config.yaml
win_length: 512
targets: ["instrument family", "velocity"]
arch: "conformer"
moe: "top_k"
num_experts: 16
subsampling: 1
label_smoothing: 0.2
loss: "cross_entropy"
momentum: 0.95
weight_decay: 0.2
Rows from block 7 of a small sound classifier, named by matrix and row number. Rows with one number within an expert belong to one neuron, the router's apart. Each number is 200 + 40 x the weight over its row's rms, rounded and kept within 0 to 999. All counts start at 0. After the name is the row's rms in percent of the matrix's.
After each expert's rows are labels from the 100 clips, of 14976, where the router gives the expert most weight on average: "top examples" is what is common among them; "loudest" is the band of the loudest frequency at the time of the peak. Only what is clearly more common there than usual is listed. The data: single notes of musical instruments (NSynth). In brackets: how many of the 100, against the usual share in percent.
# router: router (model.blocks.7.mlp.router.weight, 16x256, trained with AdamW), inputs 172-255
# up: expert up (model.blocks.7.mlp.up, 16x128x256), inputs 172-255
# down: expert down (model.blocks.7.mlp.down, 16x256x128, transposed), outputs 172-255

# expert 14
router.14,106,212,242,197,229,227,172,216,200,163,208,142,142,151,159,211,218,111,278,175,202,186,226,291,170,219,200,196,204,223,225,166,126,167,140,245,177,177,193,180,191,169,151,149,178,171,172,188,230,253,271,200,225,246,139,198,177,123,237,198,129,190,240,228,163,192,212,150,281,200,139,206,153,213,226,258,157,213,188,194,215,174,201,133,242
up.0,102,180,213,216,188,120,245,194,206,153,163,197,133,290,182,202,182,176,213,243,216,188,174,164,176,245,167,161,167,182,208,259,152,156,197,288,256,192,240,189,128,259,131,179,223,183,164,138,188,248,227,89,156,138,283,181,178,232,148,156,254,159,154,241,208,172,140,215,226,214,129,333,248,249,207,233,200,234,212,149,213,166,182,176,221
down.0,102,248,203,241,216,218,181,133,199,177,180,202,186,214,221,207,144,202,200,254,199,218,192,165,272,199,207,161,184,142,273,213,212,140,137,200,294,205,185,256,218,121,142,218,224,160,209,222,216,212,188,236,217,201,196,231,265,140,149,261,210,222,190,238,241,224,211,187,195,154,193,198,138,232,191,262,278,225,254,148,165,208,197,159,154
up.1,096,207,252,214,145,99,207,136,223,240,88,263,152,220,155,184,176,250,180,202,201,201,214,124,141,252,199,222,239,183,187,185,232,143,184,224,198,208,178,211,159,202,160,91,195,190,200,147,241,202,218,131,186,165,238,189,171,254,208,198,173,189,216,113,203,174,167,260,249,212,156,221,192,193,160,243,180,216,196,175,242,209,215,174,210
down.1,109,222,260,148,214,205,178,123,184,225,178,224,220,262,203,158,197,265,231,91,200,229,229,128,138,188,167,159,231,183,263,173,206,293,226,156,195,193,148,257,241,142,179,151,248,200,218,183,171,217,110,151,201,178,126,221,211,200,173,161,219,201,208,194,163,177,179,145,192,177,169,145,204,202,196,249,176,191,248,247,120,209,156,165,250
top examples: synthetic (95 vs 31.1); bass (87 vs 21.8)
loudest: 500 to 1000 Hz (31 vs 12.3)

# expert 12
router.12,098,213,158,224,238,189,233,224,110,234,225,248,160,173,147,154,203,142,159,152,220,164,221,162,223,129,251,204,242,122,213,228,194,197,194,169,165,201,188,199,215,163,200,207,240,149,240,175,218,137,161,224,149,236,140,194,180,154,142,195,135,187,207,181,243,262,237,203,267,183,215,166,129,136,212,246,217,187,210,219,204,177,191,234,191
up.0,095,150,231,183,150,225,220,200,155,189,190,146,211,227,211,220,187,212,162,186,211,192,222,229,235,202,202,217,241,224,169,231,181,184,201,154,164,170,183,157,175,129,107,301,203,177,163,182,262,256,137,144,200,216,179,131,211,252,214,250,211,199,206,193,221,215,190,137,204,192,82,204,122,108,183,235,180,195,209,195,129,279,207,209,148
down.0,098,199,113,142,221,235,145,227,160,157,210,105,172,161,168,209,226,230,227,94,188,186,187,200,192,230,204,212,210,210,235,262,160,251,182,237,178,144,220,215,211,234,213,134,194,176,193,276,212,209,151,186,213,196,251,168,188,225,195,200,198,191,259,242,80,199,240,262,205,140,121,222,241,129,198,216,191,279,167,255,205,232,161,239,301
up.1,099,252,177,159,221,150,198,174,224,255,126,130,237,293,208,172,185,133,222,183,229,163,181,217,173,139,163,189,156,269,179,230,218,213,196,226,205,209,253,183,212,210,280,220,178,125,190,122,182,200,225,225,100,204,162,173,240,226,212,219,160,131,186,224,113,136,166,208,203,215,245,216,146,179,218,287,213,212,181,171,224,159,178,208,222
down.1,099,217,228,228,182,173,240,159,154,157,252,197,213,198,216,232,229,164,237,175,260,189,252,309,167,217,220,144,108,194,174,214,238,145,180,168,197,290,213,150,210,193,155,186,240,173,240,132,197,188,311,184,225,197,133,175,219,162,133,170,175,270,170,201,199,187,192,166,177,294,176,165,240,195,259,193,165,176,151,182,238,164,261,177,198
top examples: synthetic (78 vs 31.1); vocal (70 vs 4.7); octave 7 (46 vs 7.9)
loudest: 2000 to 4000 Hz (42 vs 7.1)

# expert 5
router.5,104,211,204,154,169,197,134,225,148,191,150,180,186,201,175,162,124,255,233,267,186,184,208,189,201,237,227,199,275,278,223,183,263,241,159,215,135,205,150,261,181,155,214,194,234,154,167,210,194,145,174,64,201,159,153,259,176,160,197,181,116,195,216,178,213,199,223,212,197,238,177,229,225,203,178,207,206,226,202,126,198,185,148,143,266
up.0,100,195,152,213,244,199,167,195,210,255,262,188,273,207,184,211,144,243,118,251,234,247,203,202,261,183,188,241,201,205,137,217,233,215,250,224,147,123,239,225,242,204,192,233,349,128,220,265,230,244,197,65,210,252,190,172,220,240,178,203,281,249,194,143,216,203,199,202,171,182,235,193,188,260,236,141,207,180,262,132,213,239,216,182,216
down.0,093,195,211,239,227,165,292,176,156,270,208,243,239,240,213,223,301,217,233,230,208,221,196,146,216,208,296,150,200,180,189,221,194,176,156,166,188,178,195,259,221,213,258,217,172,225,182,248,139,194,252,128,223,209,258,154,165,292,173,185,182,202,184,182,187,228,201,269,229,199,178,186,190,179,176,267,237,214,226,199,229,221,213,232,147
up.1,092,246,201,200,177,224,202,235,251,155,231,190,219,190,169,233,248,190,246,214,185,197,188,152,248,203,186,206,200,229,233,155,220,198,162,209,203,208,158,250,259,173,94,169,161,201,185,216,190,169,213,177,97,208,228,206,230,159,208,224,248,173,163,152,170,198,210,219,162,214,202,220,183,228,127,274,182,225,191,143,202,198,156,192,176
down.1,092,154,129,178,254,212,264,222,188,200,177,199,198,176,134,169,183,205,190,183,230,216,193,164,216,205,210,209,235,161,202,224,172,235,227,210,281,145,240,213,189,278,145,243,207,303,165,165,152,170,231,195,209,190,190,194,180,212,168,225,203,201,209,203,147,181,248,103,247,232,166,322,232,191,174,136,177,235,250,253,149,245,62,159,173
top examples: mallet (48 vs 10.8); reed (33 vs 4.3)
loudest: 500 to 1000 Hz (31 vs 12.3)

# expert 1
router.1,098,273,264,150,178,208,174,221,208,156,248,219,232,193,210,152,165,238,224,183,215,168,163,187,115,255,186,223,198,199,180,162,170,212,180,244,182,253,213,222,145,162,254,147,219,185,184,196,153,191,266,195,209,198,183,138,194,210,274,220,133,138,253,194,196,238,161,203,177,243,207,242,208,156,130,232,217,249,197,152,245,174,199,201,219
up.0,101,191,212,194,234,182,178,209,161,150,129,170,111,210,192,191,140,169,137,230,215,171,176,218,158,254,208,192,215,193,226,211,156,168,278,182,168,147,135,146,193,177,192,232,246,217,160,225,197,246,230,150,191,250,213,165,243,178,189,216,202,209,273,297,197,234,209,194,223,253,180,204,196,211,193,183,219,228,229,229,198,128,223,217,170
down.0,105,194,157,234,253,177,204,229,250,172,172,161,249,245,216,216,211,221,195,200,191,222,161,185,142,209,224,232,162,202,239,179,215,209,120,232,189,244,273,243,239,203,168,153,229,250,181,234,167,267,247,111,148,221,221,247,247,207,210,165,187,207,232,120,148,282,221,139,193,207,224,216,203,209,272,238,199,220,181,236,254,203,191,212,228
up.1,094,226,141,200,240,176,235,204,195,225,176,172,175,170,208,115,270,174,146,167,211,126,162,163,213,186,180,137,239,241,104,136,200,141,223,171,193,219,211,244,173,189,249,178,188,95,151,233,168,186,169,203,202,181,229,252,254,157,175,169,236,259,276,215,179,195,165,171,182,186,225,172,185,222,280,228,231,166,178,147,264,255,239,220,215
down.1,101,226,244,206,169,180,124,173,222,235,165,160,192,243,178,185,200,213,222,173,192,199,207,210,180,249,116,209,269,206,219,187,222,237,224,207,208,240,207,163,164,196,238,172,241,188,185,167,195,206,206,212,200,143,208,153,214,177,205,214,89,133,200,188,132,239,225,239,105,250,120,216,203,172,174,220,228,256,212,206,145,185,208,213,129
top examples: organ (50 vs 11.8); octave 5 (38 vs 16.2)
loudest: 1000 to 2000 Hz (33 vs 12.1)

# expert 0
router.0,093,173,199,153,182,120,269,257,165,151,174,213,164,171,239,201,163,211,188,196,226,258,267,214,239,212,204,183,212,166,177,194,217,214,174,209,177,183,238,181,231,217,239,200,221,178,240,149,199,209,257,230,251,199,168,276,246,203,228,225,137,125,213,195,169,213,309,218,208,266,191,211,242,193,187,204,207,176,134,200,203,218,114,189,218
up.0,098,182,212,222,161,182,194,178,230,246,230,180,272,227,146,209,207,163,209,209,209,196,214,206,207,219,190,174,169,209,251,155,146,229,160,221,227,247,232,190,212,200,233,158,163,226,150,174,183,201,218,185,181,114,207,231,234,196,175,168,248,235,124,223,189,182,207,198,240,216,119,214,186,257,158,237,164,263,214,209,238,257,245,196,252
down.0,106,200,197,223,150,164,190,178,234,289,230,181,264,247,148,230,181,246,187,229,248,195,218,179,186,212,170,176,106,183,212,194,149,246,234,224,157,171,178,226,211,212,168,181,219,191,221,235,173,217,235,208,239,211,239,228,229,153,179,256,215,232,112,180,207,258,237,161,240,80,258,164,177,249,167,217,215,160,171,228,201,144,196,280,137
up.1,097,273,279,214,239,162,231,202,271,178,159,128,158,220,188,174,213,104,238,166,215,220,226,205,226,158,248,202,173,204,263,220,172,271,223,241,202,238,110,152,171,176,223,118,202,223,170,260,175,154,203,208,191,240,246,164,178,221,197,184,191,148,197,199,208,178,215,227,190,186,193,189,295,153,201,200,247,299,178,231,179,284,136,241,253
down.1,092,160,189,200,145,206,239,210,110,174,107,186,213,213,204,177,204,201,196,279,221,293,233,135,147,193,271,165,227,182,219,227,202,134,255,146,188,271,231,92,189,241,133,216,227,172,255,221,160,210,204,259,270,248,208,209,234,139,223,156,203,200,193,187,192,191,188,179,137,187,214,154,167,155,216,202,222,155,213,219,180,203,217,106,137
top examples: acoustic (95 vs 32.5); brass (51 vs 5.6); reed (38 vs 4.3)
loudest: 250 to 500 Hz (43 vs 15)

# expert 8
router.8,097,246,209,187,206,251,270,236,180,227,183,186,193,169,236,178,272,150,221,242,227,166,156,180,202,235,232,211,175,165,216,179,52,195,206,207,197,218,251,217,158,159,185,196,116,165,205,197,182,155,159,173,169,221,202,331,207,224,222,168,173,198,169,170,218,181,179,249,204,165,160,168,237,240,168,230,171,220,196,280,167,212,194,166,172
up.0,104,255,206,238,239,146,181,317,188,222,149,151,197,173,196,220,192,173,160,184,232,217,180,284,201,226,187,180,167,216,218,201,189,162,275,205,141,116,160,97,183,248,173,331,218,174,169,117,191,213,232,242,249,220,174,203,243,215,201,195,237,149,156,117,163,265,143,215,192,171,199,115,147,196,281,198,191,93,219,177,155,291,228,217,206
down.0,094,218,239,188,166,186,150,239,222,237,199,234,182,195,110,165,156,206,189,217,218,151,201,155,161,259,196,167,237,257,205,239,197,199,169,240,134,246,200,264,212,235,222,242,283,174,165,290,200,165,203,220,184,200,244,210,216,221,220,184,219,226,147,202,186,184,216,169,243,206,243,214,217,202,238,89,223,145,264,180,183,196,171,198,297
up.1,101,202,205,173,262,208,254,221,132,212,194,190,175,264,160,234,187,156,205,173,226,221,192,172,215,223,210,253,256,250,195,174,169,210,221,229,164,248,145,131,192,190,124,210,205,165,213,209,223,251,189,235,189,207,168,214,246,274,172,317,197,230,297,247,239,222,191,207,150,234,250,238,189,168,187,246,158,193,175,211,195,161,142,130,262
down.1,097,134,171,197,186,247,193,223,220,152,144,219,183,205,103,225,190,169,214,203,198,124,239,185,211,163,245,194,197,180,152,216,152,307,235,197,257,207,180,193,149,213,201,213,174,127,181,192,141,195,236,208,203,239,236,216,178,184,184,202,184,207,160,219,163,209,203,194,153,138,184,255,143,173,210,226,177,250,258,197,211,216,169,248,200
top examples: acoustic (86 vs 32.5); string (71 vs 6.4); octave 5 (35 vs 16.2)
loudest: 500 to 1000 Hz (36 vs 12.3)

# expert 7
router.7,109,168,199,127,198,175,214,219,252,180,221,228,165,117,164,171,180,210,160,206,257,201,121,134,192,194,258,166,172,213,220,208,127,176,207,155,187,201,137,120,151,149,167,107,252,306,209,266,236,248,176,219,195,276,235,254,217,127,216,166,147,249,220,190,234,191,164,205,172,228,158,247,147,117,121,230,163,193,151,171,122,187,226,249,155
up.0,101,228,183,209,234,212,202,153,243,204,267,176,285,158,201,183,238,157,124,143,240,197,221,180,232,230,189,269,181,227,139,130,269,207,169,182,207,149,226,225,212,104,159,217,219,207,210,222,183,230,252,251,179,267,192,183,138,221,225,201,188,222,184,134,242,204,200,125,177,204,184,253,165,209,195,151,257,195,175,258,191,194,289,178,196
down.0,098,230,237,208,197,199,168,206,189,227,179,198,181,178,227,185,199,222,233,182,198,140,132,183,247,192,183,128,130,246,195,172,189,213,160,161,199,153,198,194,212,125,180,204,262,235,245,269,210,187,253,261,166,156,201,165,199,181,279,167,274,169,273,130,156,228,211,161,192,282,237,198,139,190,246,308,233,179,162,233,173,235,198,253,173
up.1,105,212,162,218,221,218,259,163,248,147,214,132,205,172,236,212,241,130,189,170,266,235,220,182,103,148,233,125,277,154,155,217,159,193,190,188,211,231,137,173,222,213,197,228,206,199,204,178,173,144,174,206,169,241,167,150,161,178,153,243,200,150,262,199,203,217,247,139,187,200,197,243,164,194,225,236,202,167,260,192,223,237,186,250,204
down.1,103,220,148,240,274,244,167,149,243,214,134,134,287,233,219,225,203,153,133,194,218,226,182,262,144,128,162,203,214,226,213,260,201,220,167,223,185,131,122,200,187,201,171,195,264,168,126,283,177,215,144,270,174,183,218,210,191,325,165,217,182,178,134,170,114,132,230,187,299,197,226,192,152,183,156,147,201,206,158,126,219,267,162,169,175
top examples: brass (74 vs 5.6); acoustic (74 vs 32.5); velocity: 25 (39 vs 19.1)
loudest: 250 to 500 Hz (40 vs 15)