config.yaml
arch: "conformer"
model: "sound classifier"
dataset: "single notes of musical instruments (NSynth)"
train_examples: 184686
gain_aug_db: 6
n_mels: 64
hop_length: 160
input: "mfcc"
spec_augment: false
win_length: 512
targets: ["instrument family", "velocity"]
num_classes: [11, 5]
norm: "layernorm_no_bias"
activation: "relu"
mlp_ratio: 4
head_dim: 64
fused_qkv: true
qk_norm: false
inner_norm: false
moe: "top_k"
num_experts: 16
moe_every: 2
expert_mlp_ratio: 0.5
experts_per_token: 2
shared_expert: false
subsampling: 1
layers: 12
width: 256
positions: "learned"
kernel_size: 15
label_smoothing: 0.2
loss: "cross_entropy"
residual_init: "none"
optimizer: "muon"
muon_scale: "match_rms_adamw"
lr: 0.0025
momentum: 0.95
nesterov: false
orthogonalizer: "newton_schulz_5"
adamw_lr_other_params: 0.0018
grad_clip: 0.5
gradient_noise: 0.3
steps: 2800
batch_size: 64
epochs: 1.0
lr_schedule: "cosine"
final_lr_fraction: 0.1
warmup_steps: 80
weight_decay: 0.2
adamw_weight_decay_other_params: 0.05
Rows from block 9 of a small sound classifier, named by matrix and row number. Rows with one number within an expert belong to one neuron, the router's apart. Each number is 200 + 30 x the weight over its row's rms, rounded and kept within 0 to 999. All counts start at 0.
Before each expert's rows are labels from the 100 clips, of 14976, where the router gives the expert most weight on average: "loudest" is the band of the loudest frequency at the time of the peak. Only what is clearly more common there than usual is listed. The data: single notes of musical instruments (NSynth).
# router: router (model.blocks.9.mlp.router.weight, 16x256, trained with AdamW), inputs 0-63
# up: expert up (model.blocks.9.mlp.up, 16x128x256), inputs 0-63
# down: expert down (model.blocks.9.mlp.down, 16x256x128, transposed), outputs 0-63

# expert 4
loudest: 500 to 1000 Hz
router.4,177,207,221,218,189,179,194,160,191,192,219,215,165,138,132,189,205,170,202,231,177,179,187,224,201,168,230,195,188,212,219,216,184,167,187,194,224,236,204,209,159,172,208,198,204,151,222,214,222,201,191,192,212,248,245,119,218,206,183,224,207,219,215,208
up.0,178,197,182,150,173,187,198,154,217,195,127,121,261,189,193,202,181,213,258,208,203,217,222,132,239,236,223,274,232,247,208,225,206,223,203,223,174,207,215,184,146,197,236,160,214,218,179,209,245,200,163,112,201,205,159,242,233,260,163,179,183,206,162,216
down.0,208,185,236,207,166,218,220,233,228,168,210,213,240,237,209,132,238,136,205,223,232,229,176,170,198,184,208,219,191,186,164,187,172,231,228,187,211,274,149,148,198,183,178,186,191,210,210,237,161,191,203,183,191,216,214,188,177,214,171,189,219,240,255,140
up.1,199,175,236,209,242,220,178,228,239,158,180,194,169,226,220,196,179,222,174,251,186,208,165,237,201,174,208,177,255,250,139,201,209,204,237,126,219,188,214,176,202,200,189,193,198,225,203,217,163,166,227,185,165,149,174,238,230,145,196,182,223,205,217,195
down.1,206,246,179,214,250,202,142,221,194,211,191,239,227,198,206,145,246,177,184,188,240,164,241,269,222,223,199,252,201,187,225,168,235,240,208,193,190,165,159,210,185,220,193,166,209,236,178,186,203,207,197,204,185,190,242,216,185,196,190,205,206,209,211,203
up.2,175,151,217,215,152,167,135,219,194,168,208,256,186,188,203,222,192,204,218,242,200,223,153,167,228,210,271,239,238,219,151,213,221,192,150,160,215,175,143,208,193,179,193,228,212,271,212,109,177,264,187,246,155,206,221,216,176,228,209,222,203,215,201,186
down.2,190,204,199,237,274,246,268,225,184,217,232,168,201,233,110,176,177,213,153,179,158,204,178,172,215,235,215,197,175,182,228,241,228,221,188,193,221,234,170,241,180,188,180,207,237,191,163,203,226,188,141,182,204,182,185,170,161,168,132,253,220,203,164,232
up.3,219,242,175,136,179,251,187,178,185,248,208,124,213,224,218,159,242,208,174,206,210,213,222,225,178,164,152,219,124,224,214,232,147,155,203,215,199,197,190,173,230,203,240,157,203,232,199,238,171,221,206,198,214,211,177,198,190,191,236,207,167,194,212,238
down.3,191,155,203,190,210,158,183,183,214,169,195,116,208,167,154,206,214,218,200,197,208,179,181,235,211,213,208,213,247,207,251,189,228,201,156,207,220,239,195,140,149,170,165,202,223,187,222,184,156,173,130,300,228,168,222,214,220,164,224,214,164,186,204,135

# expert 13
loudest: 2000 to 4000 Hz
router.13,189,227,173,159,237,212,199,180,191,109,177,204,185,251,180,240,235,184,189,206,195,235,199,220,194,221,214,172,148,269,188,197,183,155,208,196,176,183,194,200,188,204,215,189,222,199,216,234,205,225,168,172,206,218,224,214,203,194,145,202,188,214,189,207
up.0,224,188,198,194,217,238,175,183,244,195,262,133,160,183,233,199,207,160,191,186,216,258,195,172,178,205,226,200,189,212,177,171,136,188,232,178,212,206,187,219,149,192,220,211,280,188,226,239,203,175,218,193,234,222,213,166,104,211,235,131,154,227,205,185
down.0,238,211,161,170,257,203,213,193,216,174,202,217,163,164,223,201,190,212,208,229,236,221,232,173,188,212,222,170,162,203,196,168,172,181,209,151,235,185,187,218,244,227,265,261,231,215,212,186,217,151,182,178,227,179,208,185,191,177,172,196,243,177,187,194
up.1,239,213,252,162,236,178,244,116,262,199,202,191,176,202,186,230,245,198,235,191,205,186,194,210,192,186,152,140,213,201,203,182,211,195,161,200,254,187,245,169,209,188,204,207,238,204,212,201,189,180,196,239,236,172,207,190,182,177,219,157,174,178,205,201
down.1,195,197,234,186,244,202,206,132,190,243,261,241,203,128,251,247,208,188,198,179,181,229,176,215,197,220,219,208,186,207,216,185,171,164,236,236,231,263,182,256,201,204,215,191,156,137,193,196,253,227,257,193,180,107,188,201,272,196,206,259,204,183,204,198
up.2,214,130,175,178,140,145,249,205,273,204,170,185,253,216,186,164,265,161,168,231,209,202,209,219,215,207,159,235,172,194,204,126,235,233,167,210,206,218,158,213,153,225,230,247,191,191,239,198,172,172,203,196,216,188,201,231,277,267,192,187,208,206,181,201
down.2,208,200,225,272,217,202,156,213,200,175,240,209,226,220,191,212,222,228,165,209,188,227,213,147,191,206,186,165,196,203,189,221,187,171,195,187,214,211,185,235,188,159,219,183,217,137,244,218,212,174,174,259,218,231,157,194,224,236,142,191,252,214,150,191
up.3,207,199,217,175,158,184,184,212,179,257,241,164,222,212,167,189,195,151,254,164,242,227,169,254,222,206,226,164,214,196,184,246,165,160,190,152,202,201,211,174,179,240,139,218,214,243,170,174,207,183,165,227,164,206,197,213,133,231,216,172,252,200,200,206
down.3,196,231,179,184,191,216,238,180,175,196,212,197,154,180,255,202,160,174,198,242,242,192,204,195,195,174,199,191,221,182,241,146,258,195,223,202,228,311,229,220,202,166,164,222,214,190,196,206,222,211,169,143,179,179,170,195,227,238,207,214,185,235,129,161

# expert 10
loudest: 250 to 500 Hz
router.10,194,185,181,250,171,167,191,180,202,194,137,235,227,186,175,193,162,237,199,231,195,180,171,157,213,197,233,165,227,229,166,199,192,192,188,166,198,229,190,223,147,154,245,234,164,181,143,191,229,167,195,145,211,143,239,99,193,176,218,254,202,203,266,163
up.0,152,189,168,221,206,235,164,182,251,196,205,204,180,222,172,185,192,179,166,185,171,186,202,211,180,160,238,216,213,198,193,181,206,209,194,198,201,211,273,203,222,182,222,193,179,237,200,181,226,206,241,163,201,185,123,197,201,142,213,153,213,233,181,208
down.0,182,217,191,166,216,191,139,171,167,227,258,218,237,167,264,175,181,234,209,196,189,156,179,258,174,185,253,184,171,180,250,190,188,214,191,226,154,193,179,226,217,161,234,185,188,222,190,192,236,177,228,197,237,130,119,237,149,198,257,238,237,192,216,191
up.1,182,222,216,210,190,148,222,202,209,223,178,164,248,162,159,193,175,211,211,223,235,243,231,208,159,192,153,183,214,207,160,182,191,239,157,179,160,204,173,251,215,179,192,165,183,202,166,249,197,237,126,201,209,219,180,216,159,236,235,182,253,235,235,209
down.1,197,195,188,219,244,199,185,199,195,236,208,181,201,326,214,158,188,164,180,229,195,173,241,228,160,182,186,173,150,174,171,189,241,187,158,189,208,164,214,208,192,185,190,241,198,206,211,218,173,192,230,186,196,152,202,238,185,225,224,209,175,207,254,218
up.2,186,150,224,140,212,170,158,222,177,235,214,170,199,232,210,186,166,211,217,195,251,203,174,179,181,194,213,173,198,207,167,174,167,209,206,147,204,169,167,212,189,187,177,158,277,174,176,248,187,178,169,243,249,203,177,233,190,205,199,215,210,180,218,174
down.2,252,213,200,158,221,222,183,200,203,194,236,153,192,201,179,217,160,252,175,207,200,176,204,195,165,174,188,252,285,218,229,292,193,250,154,188,265,191,229,176,211,167,198,217,222,205,221,243,164,208,228,209,180,195,224,206,219,175,253,156,181,167,229,218
up.3,148,209,178,226,121,238,186,186,169,192,193,202,179,222,194,161,209,177,215,237,168,216,151,205,190,209,191,215,176,209,224,203,189,185,217,165,234,203,163,240,212,223,196,165,244,236,158,217,186,164,222,195,160,245,222,114,176,213,201,183,278,211,153,185
down.3,157,182,211,236,216,136,211,213,172,167,172,283,209,194,226,209,197,220,181,221,104,204,223,243,218,210,244,195,219,203,209,172,185,159,209,234,221,219,176,181,159,181,203,188,167,184,152,212,177,196,247,168,216,211,183,228,171,166,199,179,232,256,269,177

# expert 11
loudest: 1000 to 2000 Hz
router.11,206,240,185,182,174,244,158,157,179,113,178,211,200,242,191,163,230,155,223,204,175,271,226,195,172,187,236,206,232,225,177,228,196,175,188,209,224,194,195,135,209,176,205,191,177,180,200,157,183,270,176,216,214,231,193,262,179,223,245,180,223,183,203,142
up.0,212,195,229,221,182,188,195,190,234,170,214,220,223,243,218,189,210,240,229,204,175,194,215,209,186,216,193,214,147,204,199,188,250,226,138,136,245,205,178,157,194,211,223,119,191,183,212,219,249,209,164,206,226,189,251,189,204,162,184,215,179,216,181,156
down.0,189,248,183,202,180,251,157,190,201,176,230,247,192,173,228,189,242,235,220,206,166,216,189,174,155,179,204,234,194,126,180,200,236,211,167,178,211,191,281,241,229,214,185,181,171,153,200,227,191,212,206,175,187,219,165,189,182,163,209,220,222,237,187,148
up.1,236,193,190,195,154,194,171,233,262,209,227,208,227,165,227,188,190,250,232,158,249,194,242,196,209,175,204,204,193,228,254,184,209,144,217,152,180,185,204,167,200,239,192,202,203,189,187,211,207,200,256,223,167,174,115,179,209,236,182,217,198,203,200,186
down.1,179,165,209,192,171,163,198,162,215,221,216,241,171,211,181,160,231,216,188,177,173,202,208,195,202,182,188,183,221,222,204,241,178,178,247,209,185,187,176,199,220,249,182,219,197,240,206,205,158,237,234,166,191,144,246,222,200,171,146,208,229,217,180,228
up.2,268,233,201,197,144,204,195,245,220,145,281,199,200,207,165,139,191,194,188,263,207,144,165,212,191,228,195,206,177,236,257,291,208,165,210,233,226,206,182,186,182,239,172,222,205,174,224,186,233,236,144,207,171,230,250,156,213,191,208,207,205,170,164,153
down.2,210,179,180,212,183,264,193,199,195,150,155,215,255,177,216,178,189,137,212,223,155,200,193,208,204,161,177,196,156,137,192,176,181,185,210,184,228,241,228,271,189,207,211,159,213,169,228,168,207,224,205,157,236,224,211,224,194,150,231,269,218,164,215,226
up.3,188,255,193,147,234,154,224,209,146,192,170,164,130,182,172,201,181,195,222,218,193,197,260,206,192,196,197,191,154,231,209,218,244,165,173,224,235,203,208,161,261,208,237,176,163,185,214,220,173,169,214,176,191,146,245,205,188,210,211,199,166,200,167,237
down.3,231,265,217,144,230,206,191,149,203,217,227,224,175,178,243,217,191,225,136,279,224,177,191,184,189,190,168,225,165,177,241,205,226,193,221,182,196,204,170,206,195,217,199,221,156,186,193,180,176,196,187,217,234,211,210,206,199,180,211,224,249,193,201,207

# expert 0
loudest: 250 to 500 Hz
router.0,214,237,231,244,172,176,239,185,240,179,172,175,182,137,156,281,208,203,151,209,177,247,187,224,206,237,202,212,232,195,189,237,184,210,210,197,195,215,163,276,133,188,205,188,222,176,230,172,194,211,201,258,227,165,187,199,230,158,210,235,192,219,195,158
up.0,187,177,164,173,230,266,202,175,166,218,220,156,239,221,246,219,208,237,184,310,181,215,132,209,204,193,180,191,221,270,184,197,212,204,198,211,217,196,195,215,187,192,188,226,286,223,167,189,206,212,202,203,250,216,199,195,248,182,207,207,149,222,202,163
down.0,275,186,236,223,219,222,178,216,202,220,195,201,223,165,232,188,271,247,235,222,240,219,209,150,234,186,183,265,211,223,255,178,219,104,165,231,234,187,199,177,157,204,192,157,249,170,166,172,136,231,175,197,171,162,176,165,176,197,260,223,193,252,245,150
up.1,237,176,190,231,167,185,216,241,202,222,256,262,169,239,134,247,224,198,203,213,234,215,205,170,247,224,227,195,154,221,178,202,193,182,198,203,201,204,174,235,198,204,177,248,201,173,204,214,231,177,199,193,236,235,155,186,176,210,255,207,158,208,205,214
down.1,183,211,167,202,186,196,236,192,206,243,165,227,133,227,187,176,258,184,180,200,205,254,202,222,212,195,176,231,227,182,205,239,167,188,202,141,237,191,163,163,233,262,242,167,182,209,206,203,208,204,197,199,243,227,190,204,169,204,239,172,193,209,272,234
up.2,258,204,240,200,190,244,181,238,186,184,223,180,188,237,225,188,160,252,194,231,204,242,230,179,192,212,195,222,241,196,176,177,185,206,239,163,230,148,194,198,235,210,159,215,280,199,256,201,175,229,240,239,200,200,204,186,145,233,185,223,189,208,169,246
down.2,171,142,194,220,168,196,164,217,172,285,228,191,192,179,244,210,268,199,201,154,154,233,207,198,164,206,196,233,188,191,188,191,176,218,194,191,192,165,208,163,206,170,254,205,202,207,210,175,214,155,182,216,192,219,209,164,228,190,208,214,250,213,233,133
up.3,170,202,203,138,207,198,234,219,245,232,205,172,193,208,161,197,151,169,243,213,227,227,194,218,166,181,188,199,166,255,206,167,223,134,189,169,250,217,170,173,215,221,214,188,185,214,260,206,143,197,208,152,155,204,173,170,192,219,232,206,240,176,185,157
down.3,222,168,226,225,234,196,254,211,170,193,186,154,145,207,257,170,170,203,243,246,192,212,229,226,216,206,200,196,243,226,205,162,232,187,231,226,198,187,250,192,160,197,193,145,218,161,208,138,209,152,183,191,206,158,171,198,208,217,191,192,194,223,194,237